A small text-conditioned image diffusion model, trained from scratch: arch unet, 203450 training examples.
Rows from block 3 of the denoiser, named by matrix and row number. Rows with one number belong to one channel. Each number is 128 + 32 x the weight over its row's rms, rounded and kept within 0 to 255. All counts start at 0. Numbers have three digits each. After the name is the row's rms in percent of the matrix's.
# convs0: first 3x3 conv (model.mid.0.convs.0.weight, 96x96x3x3), inputs 0-13, a 3x3 kernel for each
# convs1: second 3x3 conv (model.mid.0.convs.1.weight, 96x96x3x3, transposed), outputs 0-13, a 3x3 kernel for each
convs0.24 102:079161179102099109175128123113093105096166162173103128080165121155184137101116081099151107129123133147121127174102122138119082083110146146128110120113117094127211133108112145090084171103153186157113135180107160185109133116132135130125100162081136116154109122119162153094107181099105114119119148096035212150095107158138089183091139129097105116111175118109170162107107123145153148
convs0.25 095:048133098139120092184141141097094121131136110142126134106152073126159126128145137097124067081093126122142105141155179170131148144106113112165131120139137121094088144142132105150140096094151078149170141152090126086092081116123136149113139087128111162132125179159086144124178099134154073145137171142142181177083146183108091131096093164160106088148108102087156142094142108121126091
convs0.26 104:169118090130116153068158131109139145172072107172119170125129128166132127144119151129145089087147145165092135146143188088095126133141130186157121192150168154104139169090087137124180081102183096156120082125133131170089088096111121133131134149125121160153151143098139128143100197171105105077160113101138109127113114145073144177155123112119120096132146134141161199107072147116163138
convs0.27 097:065137123099161112108083168079122170156130059116196120092147127124140136133112156119145098095151184137075101128185125160142196147192166146122163073132152148143066128114036106142152101130200148100112118140108141141154169082169050126125072146106124117173097102124082079209126096188183039131106198141089172126089175137166150150146058142110139138176092096170124056117148106134176139
convs0.28 092:108193153153015111174104181107141147100158097116113103105112142111165162205080119092094135069139116100128143138113117138103153142102152086104159162129121152159103074106144131068092128121149174073101147127065151124113067048119124097114148064104111132144056151095157095100142159096137029163108148163128130130135142083147065159119134154110177180169124109108132110137149103160137152
convs0.29 101:145116153140144125106154115124127134173122113138146155131154099164167140152090119095118112143089153184089179098145132081209107068144098185125092206157087113141062112188119129105147190121083112103151133155101125174094132156161159137151099139150141121187139127154051186129134139149124121101101082142087147140141110114112185058110108117089089146197155138087191164086077129112179149
convs0.30 098:151114121125115136052119188174126107124151077107072113120137119119108169119089128078132162147144169162153119104131140160143161126144137089188115104136126177138065098132154104081127139120153090131129076114150162163126144070191137153132083121142098159125131146105042130090111110105144156137107132067170145131105184145076111153150078132154136127134127136142136146117126123071130118
convs0.31 083:093101184107147144149130118129131088130093137128113137098226091139058103238182175160205104144077131153102102103136086149105106144150089138066166111128128151116120077089148077146098169177022146115114097162097095099132064134108134113165086109073163082140108151159137149183165125131112140148161073130138151135156081137152095101159142117104146102111110167107136097107136137111081087
convs0.32 092:075092066166167153121136117133195129155152137163181102081162119127169112101163102093152093149202185079138102200134140112133166100128190082141126161141165098152128163255152206232136185202047111103133157091156143133173075129142093127174168125119065110098133111084171145159129129108109123146136149137193181144209133145135067121136141159147121161103124135113201144122109141172134108
convs0.33 097:065135164118184142110135082125079103134133122094198163163147109133119125149083123116148131105126133127137128162116150119156116128105128069130160075180076146150023158073159150111156094168126171107128150107118137067086138143138075073146122104172204094132064143162129125127101147133167098110117126116136129108097154119099087131139112114120148104092165128143107139070112114166147102
convs0.34 102:180167167194147092088129173162116142173105120093117161092175107104128125152161160134129125078165186097164116105104116157085132133108127113142166157102210176141151143119123153134101198072082162160109055080162153117169162152117153138145090143127143173174167100092088092100110131153194056179196174097178159120254076192185177136103143113129140145133104093144139128079120132106144126
convs0.35 091:111156140204103104107112121143168152126105104119122104088098076162130158199122127125145123107135114131156152154154086125125133104124213129105155234139046111128129111132183160152133137085138134094119160170071102125143132076096116152120088102134143060137132148133122129078115093124111160193112158081147120092126110109151085112121114091144150076164099161095074148061140111133124142
convs0.36 094:132148071132116157112117099141133176156130149161107112134120106137113141084133162125100152148133193120131120155116107199138204134046171163086117092152107155230171131123151125131164110079150159155124151125107110143138090127112145142120084075174112138159080173070144100125143187132159094088111078162098110193106126084090131088159114120118143099093103110200128093082070159140192113
convs0.37 097:135157061137132155098059178130127119174094164139103108149148163159135141102126169129153160111158129095123160141152142090165119146163125151154169116083125193101107084124100110107109139135116147105127163096175157048150146183052098066101182117156187128131137076110161154100093076109090132100141178126166072115167149115163066162105126168111124176092093121142123127152090155110089155
convs0.38 078:165082145201177101100135162173149198122148207100103122104120126148107183160117110121143129078107145156139095153109095141090160124120109166163076119110121124159091134143245192179202095119103157057099070114088145186121123183173110132084091119090130054122109161094136114161110114106122086114057196095128108186146126107128087122084093117167179044133122129118079129138120076127103155
convs0.39 103:155129155112121113115126124154114091161110113159175141090118117139109120123152162126156147079050090206086104118123095146124237160191156152123144224107116050113122121150136166128189166137148141087163150084102188165119130139138102125094165153114121136112095114171107106120134064100097107152127188124152091187098157065063228183110128149073104097173128133100163141084099104136177178
convs0.40 101:136089107148106116160176194158138154151099109120113166133077147137157140180140060120102125144165119133098155145134135110100120124123132073046194132158120181088101158072103146138104098196137101151077118146124136203155151173176142129143186126140113221093119139105136090109089156133110120162108092120186078093146187125085187148137159166111139110210071081115137161159097079097079119
convs0.41 088:164116143060123125077146117161115109125134131132099115100119082130084139158143085159175166113124088131110100095121098131135108156121121119191141155115160129101101141130131141166144165142104129110122105076119155114097100149140113102179121107113145132120215069122115118115140151153063180153112106141186143136113205184093073164086180088063119127165118126119102159136140157107109102
convs0.42 105:065138144151092116083145110123080118071110108089107128098170097139121126175183128144098149133106170144161075104087080090141078123085157070121096112114123180098065127101118118123097171170099120121133118138144140113080121066141052218160173101121141141130127165176142118116189124093063163108145100144112121082104125141153125152109179146143125162121084157095105153173127184106146070
convs0.43 114:131128116113153122130076139106076149160146083125118151123134127133132134156161142134086128189053080118058084103109174094111179121078132128131126075103096201116144098108158120068095135112107136141129145169133172049118108102146104124116153074154115131140076142128083096120141158095162173104001149115113155185148094134082164140110091128112123185098127149109150113124156160107133111
convs0.44 093:141157132079097143145100140141127090097136186096122133118140124103069108131177128131113120138153100171128150112130170098117124119091166146120124155179126095116148111141151207101138153092144152165152147064139145092134158189139110146114135102125151130120094150145176160109114092150146117126068147157181149213094130235123131183148106112145144106178167134103127160105106099158099121
convs0.45 101:090111149144097085128167090142091100120116167119100116056160152138119105100161141205127114170155083134130034144109149145097108086158090110119119115159134121124183178083100230107042152185067114173169130090102103170100105171115122111123123094157102109133079132154079197079081153085128156089118124143150209108159111109124137107131142117101138128118065102114154178159063129137124158
convs0.46 101:139158121137116158110094089130104138088128115152137137162192108131155144111116127130097078110160142104115099116089120107168113138134173168146070132140194100123030121113134107102128121110145123128181136090190159127116147118123137103151170117135142124124104175149141117147171107136069094119139118163100096115073130177117060067170104072107114155165077155067136112108093104134153163
convs0.47 102:181104115162149074184105111113098144107153166118103131107162109132118103173128118128155090146140183152170090188075122191130105177115146135129130145130065113115193145168105147117093084101189140109110109087068176150150154102133136111165140097075149111124159156172121156116084111156126105136101140106135181090197099067090109110172095118157085166128131088138145087149114061075076137
convs0.48 096:099154093085175162130080100204098187137147107154139142121141127164113105189111178180042149191125112148186130114116067114113101171150124148154184106143055177126172144061108128174089080192120114135095149146120119158094110106189096141109200050143146117161085131150131131126132152097153090078104127212105172176084158190091159174113080176126131088141167209116139169115056141154145143
convs0.49 092:131106149108153086167107102087096101163109115120104155189123160166104148133092173171096078119143131115101135091126242129090147138113122211156116093088171156104108093068158092114139149140124187136136072155137102106127149085140156152180078169182144117165149127124115081162090150055160129181178092077089069205106161164142124087089121099166138129094144059102132098147135121109082129
convs0.50 095:087131121116123113125205129125134113118072100121154099093127070163193137039099169152109088125205154047149127089075150130148131101144123136100101078169131103102107139156120083144139120141152135188112145089176133131128161139130164094132090205116139093104164161124181103115105099142134123108088079120128073152131110146123109106120105132083146161136152109143118122154179117169124171
convs0.51 107:116171031143112084221093158175099120133113173124149102130099153158118114119167167138107132159073086154132129133130115103130138108129085104114136194136130128095162084088056188141101119062145157186092154096134130045178080139159151072120198084105168102093117157138115175214143136156080069182183134057111098180105111091119143146070182105135119124109149079153111118169124131110102139
convs0.52 098:145173179103106100154128152092128132151088108161125193118120149161088172151150121127165160078116142179115145125098142116175142184149183148130159124154102114138082162116157105078085168067170105125141073110146098085174161114160099124151090077176157153080146073144117146106101107088128182117124195123150144154121071181100078120127130123116128122164125143091132106139092098222121105
convs0.53 097:090147147120108147122160120137157205169135078131108133142111113151115133170090123143104116097084118149143137105158101121122037166111046110131183130147067094150136122100112178132097110095122110083140247162096130070136176165125104075223099086167146180137137098126072125102148146086165096089152084114158151141194111054196110168174131140110122121089107136130075111140136167156149081
convs0.54 099:097129133067167212146067080136077135113111135160108138134102160098124117143103101159166114144135177116078093125112156133167116107133089123149098153094166161178120080150120106164189053130143172102089123151179120073122128120121121109163120101131087117113118130136120080122174090145210095085042162105134061135117096020097099138099110150162125195148098122105160147134165153101107139
convs0.55 107:149125143144109144164143105150112119167150116140102070147152064079086180112093145151121182211111147116095155102115139072186108148178118105072118095151094095118174134155128185111111183107166125102105067189122121108114147149135072150137146134163150137063145153127071111138074121109074194097131092112113089118162085110183065035180145112127150172111154178091138067171186146094060131
convs0.56 090:063136131164087152123120197111112136089214091117158156146167087105151144172166099129152128144128150156125147162148192114154126108080125102134166111129144100114142131115115072154105073074148100147190135141120097158138146123152165090153156119118162107141180176078046154146128099137120084150125138131132147095160108174113108109138148143086147130134137084093148156149136115095143096
convs0.57 117:155158138124135173136143117112181129143145100127172125145136079179133127172145084129173098105161095170168132129118080096067093146130148153158089173099151138134102138093103166156134139156068147092095099120154140086141105107094161076147129116100109116144118116134070071086055128053092114055063112093151066159096139072101081084108169125126144118114125061136111171130096125152113178
convs0.58 093:160167083120104114083117186111143107101054159092139134099117114141136117094131139142147132168198091061196108138118094087112169134135089121140162178088166107128113072139103085118095135123102121150083149205075143122182106124142100137141102112116121143145110130131098142083167180089123094210133067126122162095087082160109178139152138122159126095123103114173155118140134107073137107
convs0.59 094:137154142041122178169104097131172137109056161065099162151163127101159120079127180118148147095171161113107148125130126104146142119124144081154072092153136069075065136093136143056102112125060109145102157171169121136105110127118109114086092118154201094201167094113157132179113061164141150156165148139137107057095109096117101128108099130139126112075157180105054121117146137175106134
convs0.60 097:098107116141105142109173142089154186081122094127132097076141110097164139141117132118214206065147135099100118123133093123127103090122181115131149149154186093190144106084139105079095157160171121105196115122061111151110111152095101149110166199167114094149148160165115111083188183097104106161092086096148225094119126124116139112182138104125075206091101099146133119124114112140147080
convs0.61 094:157160101068180185159132121114116126117129171149126135102134140152198175099213042146059116140141124162106159136180105112060098088155162113181179069065138137161144138177107079109118143153138128108126152103155116136115133072142062091140129122196054123098167146122127124193091045116186183183112054123124073121097116138101091132119141126124088158090118123136110143136106123103072161
convs0.62 098:078115164113154164176138142112103121099169094120151104072143153077129130148096102076115146129155121187082200130167091190118096141134191131101093090169132104124114130152112106032118132207151137130095170114127156083128071123071096166142159104099120044132068153175125157150064110113162178165141113079069044105091076157151094122125106120179154136161106116126133142146123116097105123
convs0.63 107:190126130121148199122154125115170137184111115144121116110134130114128094130100129135109095122122178132089121160145198078132204159147166146074128079132141176079134166139127133142114133131155100131152115153205163093138077089122149145125093107153146144128135156158143065140166086079161172077116178158147076140158130073137189111097080197070168094119177147115085113130117099152089138
convs0.64 116:089136133123154090163141151105132166164147147125079106106152084108140159186118108146132122080140128152148179135127116083137152127105078104141097136154213176132131094118141207140081125075105127154130113153137147149128139173113147140171126037091141142124123153132130100189161114154149102073119138175144133083049080071094145074166105109088100142126189170093182201105095165134114113
convs0.65 103:120079120104154215135111138158156161132097157127099125136161140070115175142119097118121153094124089057123147136167127152121101166146120124145153110098120168092093098122173170155173185159110124096155137097136184145085103101154102112114081111172163106143121141149065120107170126091148068103070153159175138120140109109146193130122151118102129161091097145182099206122139138064094102
convs0.66 098:107067151192137203103114126100159124137084135134136199117113094087171166180129148095127076167115123074154123133086136083136175154029148118153116152136101031156163118139126101107140111091116138117154120147105113094094119154123154158128125126137145172114134106111184070126170167102068108164141133137172137082103065117156168138100145099094157153088206128128154080154142103118109103
convs0.67 101:119100105131132138104124166106110140097114155139146138098128087090148127152143135102169123107179129100172148106090148207081182151157169101082146069090152151168174103138146145137054153132108077218070159130117137088083178163122071147138161100152093081141073116200139150087100131122165213107099114126117108065127159085158089103123178118065169083046170155085117147129147176114121168
convs0.68 098:094184120058112146134124110153091107163141133101155095112147125098144094106130061148174172112107136067144153160144162157130171116106182159143201099126158134145130177119120128136100121083134092121103077113144096099122128113109096127181110155167192108138083144130142114196174139197181134123122080149116134208125130101172122061156160202122149101171112151092130186166101171092161143
convs0.69 103:198045114070071220115153114082189144150150129162177136085105162156117131169162116099152137137083067112114108122080131096153132168177119050151163144112152163176160112117127049103138098193087149100129122101141116164129145142125127057090152159148153181070125119108124141136147187086093116185085143102186182142171093124201115083096151096051128136159190131156082144154161152169151153
convs0.70 117:192104114170086095136099122132097133109101150088163172184097082121094152100175112129156157171172157110142103160149116127074153076146133122139108192072135086154080082125118119152142163197159113139083120119170124157136155123136176120132111093122114123155111122157120090160113117070047150135164168094090115160136108110102155097133151098163220119175074158134139100193186108149135166
convs0.71 101:119079128125179082120139107122169118144072183072171145130194099071151115086148167073216118103108102105105108115162147137077143119124084119081170133155131118098129112127146099149134105108163087116080197132109090111123131129143015097140138160137145101044153138115114152134158175099196127129162116082156154134140135123085133098149091137155185090090124029071041142112086154181141159
convs0.72 095:160134054127104110164138137150084125141157137129164145164099166152158112129168095166092151140107145153151074156079102111081114128174167133132059119116155152122130191112103147106144189141164134108084108147144146187165109136114134109140146107170130142141140145104134104191110085206175147087112124072100083112111108120088204121097083142195151124108092109147176107109191140100113138
convs0.73 092:104131200150155110129082061117219094134132167091124099131181196134079087112090106122122154156109108043093149141092192140126110112122135139078095101142069126089179129121093120136151126124136129170213129095078064102133152123113131119162133128114052119135188098126080195152150060144158159144089120116131156158123100113141143111118101127136105136140158116135165041187137113109142119
convs0.74 099:140203175078187091199078111092109126132165121078139116131175156145151170032155098143124145111070194118143142163168128163118115114096104118135124175109174094114142082201129136098092137090058102091143129155072120077141124129123143128136135173113110147069076137146135160138187132064161145157108129166097098137101168078144130050115079152133158165182078146100126094147157099101092151
convs0.75 097:132152139184147110173121128165101104094116152107126122178178134160115083092143158150126122098197149133120160160078159180131158115152111049136149095121115095064110149127140111144086080183175136203127123103137120148116162166138144115109136105072144100127174136165112147163161126087132129131077091127151140070137175101177144152113150166097139136116154132095136043095156125141124163
convs0.76 098:110178183140105099101110166154161124166086134110192105193145087072114211151106099119090140108073095136123157142188095093158158106074148119144083091115181118077122135113068158140180111106175142112123115138099098142134186136112128066091162156091160127134126128084097138176105137157125138102063236091094121141140157196109085226164161136138084114139119157164104139132134078159111112
convs1.24 096:125166126104141080073165145179191096116157161100126170129112177139173133067131171133148104111121169160117148143164181181153133178130091082134160098158106151154083141140155152096106180135147123140093124091154184157066088085140125116126154133110122128151148106175170117098164050162084160119139132120091175167141095072056142167186134127155180178151133083155081126097132053026179162
convs1.25 100:103162088111163097189137124111170150134145134105193142081131143104163097156154096111106132165136160151116144164199109095116059094133125072125094106112154065150105150186113166127106116156121140165165166122097180090146150066111077130145132162111128121174100084144111095201067157046147139101158154162101141105155168103136078132158105126134089103124131074186138135132189148122143127
convs1.26 103:092057129099149143193136087158132088141130160089174117120140061148117112132149131130115038124093141153116120123038146139139128117148118059184120154092091120153118066122163096122106147111151205130140143127102113096064088100069120134155126148134159171118064081167129156081127130068141113111084133092111100088147101131148135074173180117087121182069140088195223100100193138082100108
convs1.27 095:097102117103154107146122152129091151156151137093151119122096119147072133142111104091160117030153107107102173102072148155153132090122112186096097089145149113152094092105156124120119150153076128143186147131064112162075102183175100130118164161084095085183122127117160083147116137146152121109097122130085099107114099200143127144134204200100121110140149129087097113096142169105092187
convs1.28 090:169132118141123105108142174148156128169118081133121145146142191076134158152133086154169123185101183137166103146144087132151105159097141124051110192160105143186129192084113163145120144113154092102156089162175149124117132127044119174180094148141110097174135081124107156173165138082163152155179080106140147150092132122165141084125120091100159093125099136110089099138128140111151092
convs1.29 103:177138123148146130148083094131156147145135146111169033147179107147114125158139126131150157176137163255094132120163179098085131140126131109081111171145128139078167125179118123139157099167114161121110158080152105200162129128147072148096115130104128120163100057117149085133107152133114139123148147090184103119123124108122088136120117094181124091190138142144076108165161215112151140
convs1.30 097:104081174136129141175174155155091129152091087141098140171097084130153150058139110142185089086087131104143100136157151142093162123114146143111166106108164144165137137127114118134112100088085125132177086124159138113089135137114104123149104136119181099103096090127105159121175116089097108128198210155109217178152153204112122044078117107120135075161123103157152132130153128123109133
convs1.31 099:134199120224143152088155116144104198141147105099140076178179135153163173142123207111121138150136078213092062138073060125081041127019167138126168117143119144138133178144128098114098105169124109107113171121145125174152160122121083142098095127199197138114158076143114146108143145084151134132108076143157134144176135071106095134143083174086132086107144130133141193121190106136140104
convs1.32 096:151135097105122103155078101156144077086114083155088145173079189176149098100126138075070155154088100128082152170141142149135098170119088126118136122096158129130116102212146179130175084229121108154110072137164176146238096109144083119190100083153070183114123181099123162111106090135138100156143093120128153170104149075101090125153079157137109057141144094132123167088166224117162121
convs1.33 106:135197125110103097088200090114057119138102136117142115142074078137179102120126115126169125074148143109106170127104176155171091099135152185144083111127156118054138137158142153122131100142157122119148136151122138091109053120085134116128075083132189172128111126132128093134128072125177130171191154125166174120119147164138113134166106150130143093134149079122124141143114131124086115
convs1.34 100:082093097165135126098105083132151136141194116110095096156144112102142127050127123103061168118120147152113161108101158166091113083117148167154109157197106079116103108139149144136131085122125090125100126108117090125131073091085164212075153115111147129147109153158142144141130143095075108127133157067123058104072095124145153155130134114032140165094142158114134136083176135160118104
convs1.35 096:130079113135132071169116114171120121117137128151083109157099144164109096120148130093102172104133153095075153089134192153089085149115140143088149046119131104178198147155114116132104129125106075175177119084139120098160128103192082083166119099144127105150098151108143172128133133108103089138110078146165172138181105089157116104149172164094092094082099165156154069111161146117157169
convs1.36 094:070184091129129114102120155151123079115169107082192098132108091125125106208207117168118073047144121124122144075146089087107117163115111107166086105127148168170094165180151152117148175107180130125159146180161091085094147150103105146129145125203183131100103083147173100080101126136152139084106025092085091125138147129136134131145121171063091099094099149190114121152177157187180116
convs1.37 100:086120101167066133205155134159101082110162157110149175075139188124138120105209105140126182159146111097143111119133099132122130075042132096085071172215144158084123164115138111144132118148115133124200182168108118197132098116137117087124198199089140163106140059082108072137175149131106147114110146128149148102131124145125101124182115101092151132154143171178133166070213143071128155
convs1.38 090:153094084137107112172127117127099109123094127146175131041124082181156123050078134111133146115122179078125177105109132090092055062158130097159133189110117117125082081113097208184196099150113051093143132108150093210157148169125162129148075117169110124147123137111110171096079146092182104117087110099101125174172178158135116124181085084170067138134103144117117135100141092130139136
convs1.39 100:153163119155150125126142124179107107159096134125159160118137124110128085155091139091084113118073108106131126055074122097195145097141148098140076117075115146129160086118125143158142108156121102111181124102081113125095113134091065134134131126142183172118166139110112134157125037170151035158175196119131067144135173149133150108137147146120149109136191134191089095096126155109103187
convs1.40 105:141097116130120150139161111164165175119113142118145121129175081135184127157123102062092149118085141188118140149088115078136122125204131163226073131104152104152167123126156099108135154179127155093119136070139124123158137156124155145131066147137121136036131151152185145179084099104142128132084130094078124174096141137194122090124126131143065130119091160155174116179125154147145067
convs1.41 099:178085162160161117154066075193092193200132178142113119134148077141151156096064123139163111161099153075092150156123119122117060086109091103124136090122174152072172141188163138156209090152136076093119091072135105175105172097119141105155083137056161077171217146099086132121118093096111136183131127153101156192170108145149084098134124073146121139056140117197064105153200101133138111
convs1.42 099:116128182139129106103088157149108173138086110185099122110114152118154109124128114140073092061129180150179155054119187163118130158109081164149083121132177130128118100088112104146114121160172166109131102151093182099150146160136155141100107143122131113125129161155127139134058143104145140189182195140084118136166092126146104159148135149061150122120082073145091160099141147087106149
convs1.43 107:074164138114193193125106114095088205182137125163121157148111098132176137158129104093142115129156101191139125120155155067151077138102120134108113126098091120145130148130138102104133127140128098080089108174124167169138139150173174145133123173110139118200131124142135133104151109094138120109119135144097069121091168119123153143190158222044137090101145090176164094100099086202155127
convs1.44 094:125137114124094162173070120164148167093143141143112129085172093093145152140147091129109116119137190116091150108135096150101168133123155087163139171124175125132110116167110142146081065082099117137137124130126172104138132126082088163134046138112167046182130167149143085112117102164141114110107178136171090077095157128140100107161106126182077108096104132201144088121132158062141117
convs1.45 097:127134147139153118140128118101111142077124156176111114206172075173167143166138088112118115172155087089132157199102165104138130138070154082151160105054139123078114099091152149179101107134143092079112114102165128079131117146146101160093137060166142117135123080105073136168087117141153134105201072089134117099137088159140103091188139129145149145130135062132158132129097099122124119
convs1.46 098:147100156155132115095136127090160072082119128115160156106120079132075116139122041164125164099130126119121152129098147210144180157097100084153158168124186102119144156111106103123140112152129130156080116173131094065162147124143137096122133102098108096073115055095137115132062149116120149129095132097108142096114122144159145132134114112075187058187092171154117115111190078188148107
convs1.47 106:127141138174175051179090131146133200099122139095123106084079175118114132086122129121132128175175116189180142098111152067101168106131139090143190134103163111112050073121127163185131146124159138110119182159133154152181084101142173136142153162122091140081080134105159162134237097098081103173106216094098118089158155129094120104204156095143114070170120089065116135133117066114129054
convs1.48 093:183115120158101101141151151170162136141085104205146115164141080137122048165166054111150076122121055204151147111138173145117152115083106092127173202143129078114094115171160151124130138140098120097148099061082084113116140149101137167094098097091173120144133151125081127101067178096133142096145108134165125142099115149130142104117106110148115138175166175131108069160151116107136121
convs1.49 095:123099130133115175106148107103136158120147155144131155115123125122147064133118169050114129145109225195102044137133137112107075147157091145166132141143178206145113105143111086124157159077110095183109135096124134128110064135116116197153130184174130145085100142123146166161123174086055116137095139106102099096158119181118153087150183204104122148137127162129185068174107092092086066
convs1.50 093:058143128126177117093111070133165120201116138172108116108128106131100182080162150120159079093125074134132108130117146075114157085117106162133128116097208154143112074119144068156151127121130117146138063148119197145170156134132130142118163070070198129155135101128146135154155128122179128123140128182094125156070144133107095156115114144092104134150132124097098172147115183190166100
convs1.51 102:113121080147125103192087171137109170117151113150110125128150148127122153058117200111127154138160147178121148157133117088148115132109133112094106095175157163122115118151128150127124105137124095162160152162092126092125140107117122097091121144134045105142119124090151126164169194085062107167158164128107129129120115133174127119121093157174172178123160167112121076174136052075151081
convs1.52 096:139121098146182125131126104118096117148139129147103142139116099082110138120191148100114163117152138015107140137089084126098157143116124080108124171103168103158143105097173118134116086116132133220165105130148124098164085141065145147151093093097175095115123128124182096195100104123083111157180172118144151161128196125084108062128108150129110152182168178113082104184122106177193149
convs1.53 096:164091163115136140155092139130109142137118148124143123106131091128136098149197074117152131171145080195125104168109159159166190151158113141196109103085147119158204157135126171130115102129127109073149085134120072140154084123112093194102097070094158154124104152092113150080120209130113145056090080165170130115133094086103143152093147168180126162154091151151166087122137082134094116
convs1.54 098:082196126158089127103081154114130107140133140128148160161110049113152131095107114161147150114140062071164054134135132198115114109153127122098122171154096136137135162135119105138130148167120107157105103136148156159095126140137115127107115110134106130079152137117142097146123135113182169126110148143081106094130186161168125076146096112149118140051153140111148118123110087154098115
convs1.55 107:133164099134203149140133172158101120144150131220110129080193207130122136162135111100140153090119157092098130148092095122077246132146131112099135112143131136135141129096108121148167122154136135116113100091174140111180116114081115149140146096102079136117157150094139118114127139162084075127096054207105095119122165070150177107127094151115101124086133078122046174178062141173094081
convs1.56 092:161128160105182165165124184130132134130150153134116044137154131085159139125043177106095096147136060105092083120106093130101125153109139121111109157145111100160174094149098105099150086145132106135097100186104074126148163059138149149137109083165069131159147106115134170105182116149079139054101151118149115163105118137118113156152114116162101140129172078136123140167144183121134103
convs1.57 120:140084105109152110115187101124098151063089114114150110140130115110130173066132160113109152105154124171161140153139090196208181168136118128129107120112152118127102145129145158145144190158177178127191143132144159139104120088064112125127077136129167123125165096131165061102129128135169166120123108123137102078080102119083099145166119117137150196136133146143184097162166116089125165
convs1.58 097:138086120184189169134107133163127154145124155137150131172097122142106095094159138146107065142058118069143096159149135147068096098130131201195083095086123105111120121153129112139096120147129148113101096078038137165130156134135066129174156095140141183092147161137130131126103150109085167138099160162144057147086162141143135149090121120127066157089128086120045142098136154112105126
convs1.59 100:143177109047135116103161085132056141131105136114106117079139125101137143144120103147140141098107132114083173146100104126117134119080157132117113090132064165098091076118086061133160058103104070121069134108137186120111157163123091137115160116117162118154156102115094110221087096158092093172117159114139104096101107159115184163112121115130161138113151155128133130172082122104131127
convs1.60 104:093099147122138115084107102158142153180149209113122135152102173137132146147129157123143182156073168092078123138125118104136146160108111126165189081143153135114144118083096118144081091143121161194221128103105081108105084112117170073135123139097205162131124151138173080153084117124138104119137111129154071124132088176184122158051149113106131158067100135175206104093089155131154116
convs1.61 103:110092133144214176149156119115160059183149104126123084165139131112107145145204149116110118125143152137055087053135141105168116046097079049080148086140161115159130121158116134092103123057108093095139093178113129180153083140119170092103152245064140134089115123150123120108114187121106098082112152103090174171077095175102059106139113101160134167100076103169143145064076100074142107
convs1.62 099:100121130081145109119140109157121110141137176120142162112119174137133162086119200119103137092126088057104162125119191104109080225136165143076202124089089139123147132152170116117102138114145159155152114137125133125115140159163185111152177127203111109104122094168159146166157062144171141127132157133096100161107210114101126139191093135146106146159128107106086147139100097171134134
convs1.63 110:092106150099155129112150140150093171096148173181168109112164125138097068140121120157142102089165039186150146113103148072121120144132146140133087100123105106175178110142189128166170155153139128074086100089136140140141097160164141121106121132072150175137117124065116106159084099128135112141142100091155126123091147154106104128181120123146130060114109140212188123137161149150143238
convs1.64 118:117137100154131131106111133133104124157090082076129141115120160135103166130087129113122140066090136135114117173072177124094181128096083120113100133097063123153071104145144137129170162146140101065096101153135160130109113092120112091165201093114163144128118146125123170091095124140090095129147102133114141186171094116146135119106141188096111238121145102151142011070104101104089151
convs1.65 107:163111176125144146064148212128124144119166115138132141185163131153134140099132099145127179113119117092124064125096084134093180157146115173153082121110154148105108159088085147144150142133134163134128072093160106165145122075152072081111103091120102153176155162110089140137107129156154111108182109052159094104131080130122110133061144157133160117204076091205117145113134149110107155
convs1.66 095:137112107113164138107105166118094152146156110086155100113148126104140109138150160175110190161133095207167108168153146050135153126147102113113113140162147211086153122167116136130151113114147094143152112137165114097131171130143146156180109127122138142162106146157125148090120147146122133169145105143169124116122097119158183093106143196112108141164138173150139101113121084115121204
convs1.67 099:112102181090146124138089134111136112085112079153096119081138190103114120157184135097134130095132154126158139120109070137108119112123163156120072074117131149124169153141120175106121108095162193186068174137124147145197087149146116097127146073134127116070127098186075126160090163113136083078145141119124145135134143126131158130167123138108121144114131165090091191134088162093106084
convs1.68 107:151116117155103114138138111104113111142123126201216101181072154063137171159123128054176112100073128071139128124106136131081192141106095104076164129175117125165111157121148094121128159151175165114151128110150103122129137046133118113097150100100073168104116150132142092096139114107174110129078134116151107113110088093162211145159125091043144110125180111077132137131113145128163066
convs1.69 097:129089093133164128130155097130105094117111135092084127084137128152149108096211178165140149126133097149096175114110144110108116101079117144167092133114101055095147131063138087113130139154122121113169094153163143156130089119123110158170190106113159144084103148125170169163158151121106038151142114140100096084182122100133173199100132105094143123064088171120150145181137104160120133
convs1.70 112:094088145141137112146163110130093152111155189102113136117078166138118091134110106162104156171142097086146150170153157070081074084126090173129094130101166179123161114164130128175098101146131114168131101095090075111107102152199105080134126114128083129113131133100151159052099138101079142126089159108106156122096152142141070163145170182226104088128168101118065153140174102128255054
convs1.71 102:108155115130145099108152150118108114104141115117140122121143085173098136141148133128151138064161048177114102110128112137174122112143143120126076069151136168104084121157168106104098180140138148125155162145116116148153074137171107117121132170117092117104142115158197142111121148092137188123079135097086103133133167133120126069137134125136154157157048176109154179185114134139233192
convs1.72 093:198102082122159143199113113149113104190123153103116110145164127115129143096151098208096114067128174125114128100108135123187157162120100087145168144157140193097101115101128113155118123158072202085165137150088152139096079102110097100120135114195157130097137089144104152155140102109129095151076182141088135196135143121136195175193198133118100154150154146183156144092120118113077128
convs1.73 091:152165139071149105156128151142136179119126106153091159136177174136135112069119094136079182094121187068154181143117169143068080100152152092094139162072110139146094077132150155160144147105130147098106122152095073132118121141120129104111141132144101131151127122135133113138116106142187084145154124138157072149159137135044203161194160128112116140125104068133115138119121111126096081
convs1.74 103:085177109173129164132138106136142115135117123155092139190147146137130147134151046117102169143144150050164220101149086180105095108104108104084126122131148142120109131124099130117147106135134123116114145098133185107165101120119139123074198105118143091123099141135153100129113094106182089148126135071147094134169127132128140131116116144109146140117111105125169210134128106172088082
convs1.75 099:129131181086118115109175142082146139128171187187073111152121102129097051126151152152110122156120175109145128097133117134125104170147100113096067094085117124082144142062135140118101099121125144116096197117144198121129101100153197141169140136099107079107091108154165168139191169185066130156134160102208122127123164178159083117126104089115102103135152095066089131205125104087171151
convs1.76 096:111144146106150152095115146142133109134164110159074129136130103174119156155159089132113129066127127127135163133117096078140105135112132194121118117076125176110136107121109131140150175135095140085124145130171174188147177070124137113141060137092126109128103159132177122135142140135134123078074142097128142137134158136115151085055146097161166117173113125177216073166148139096119186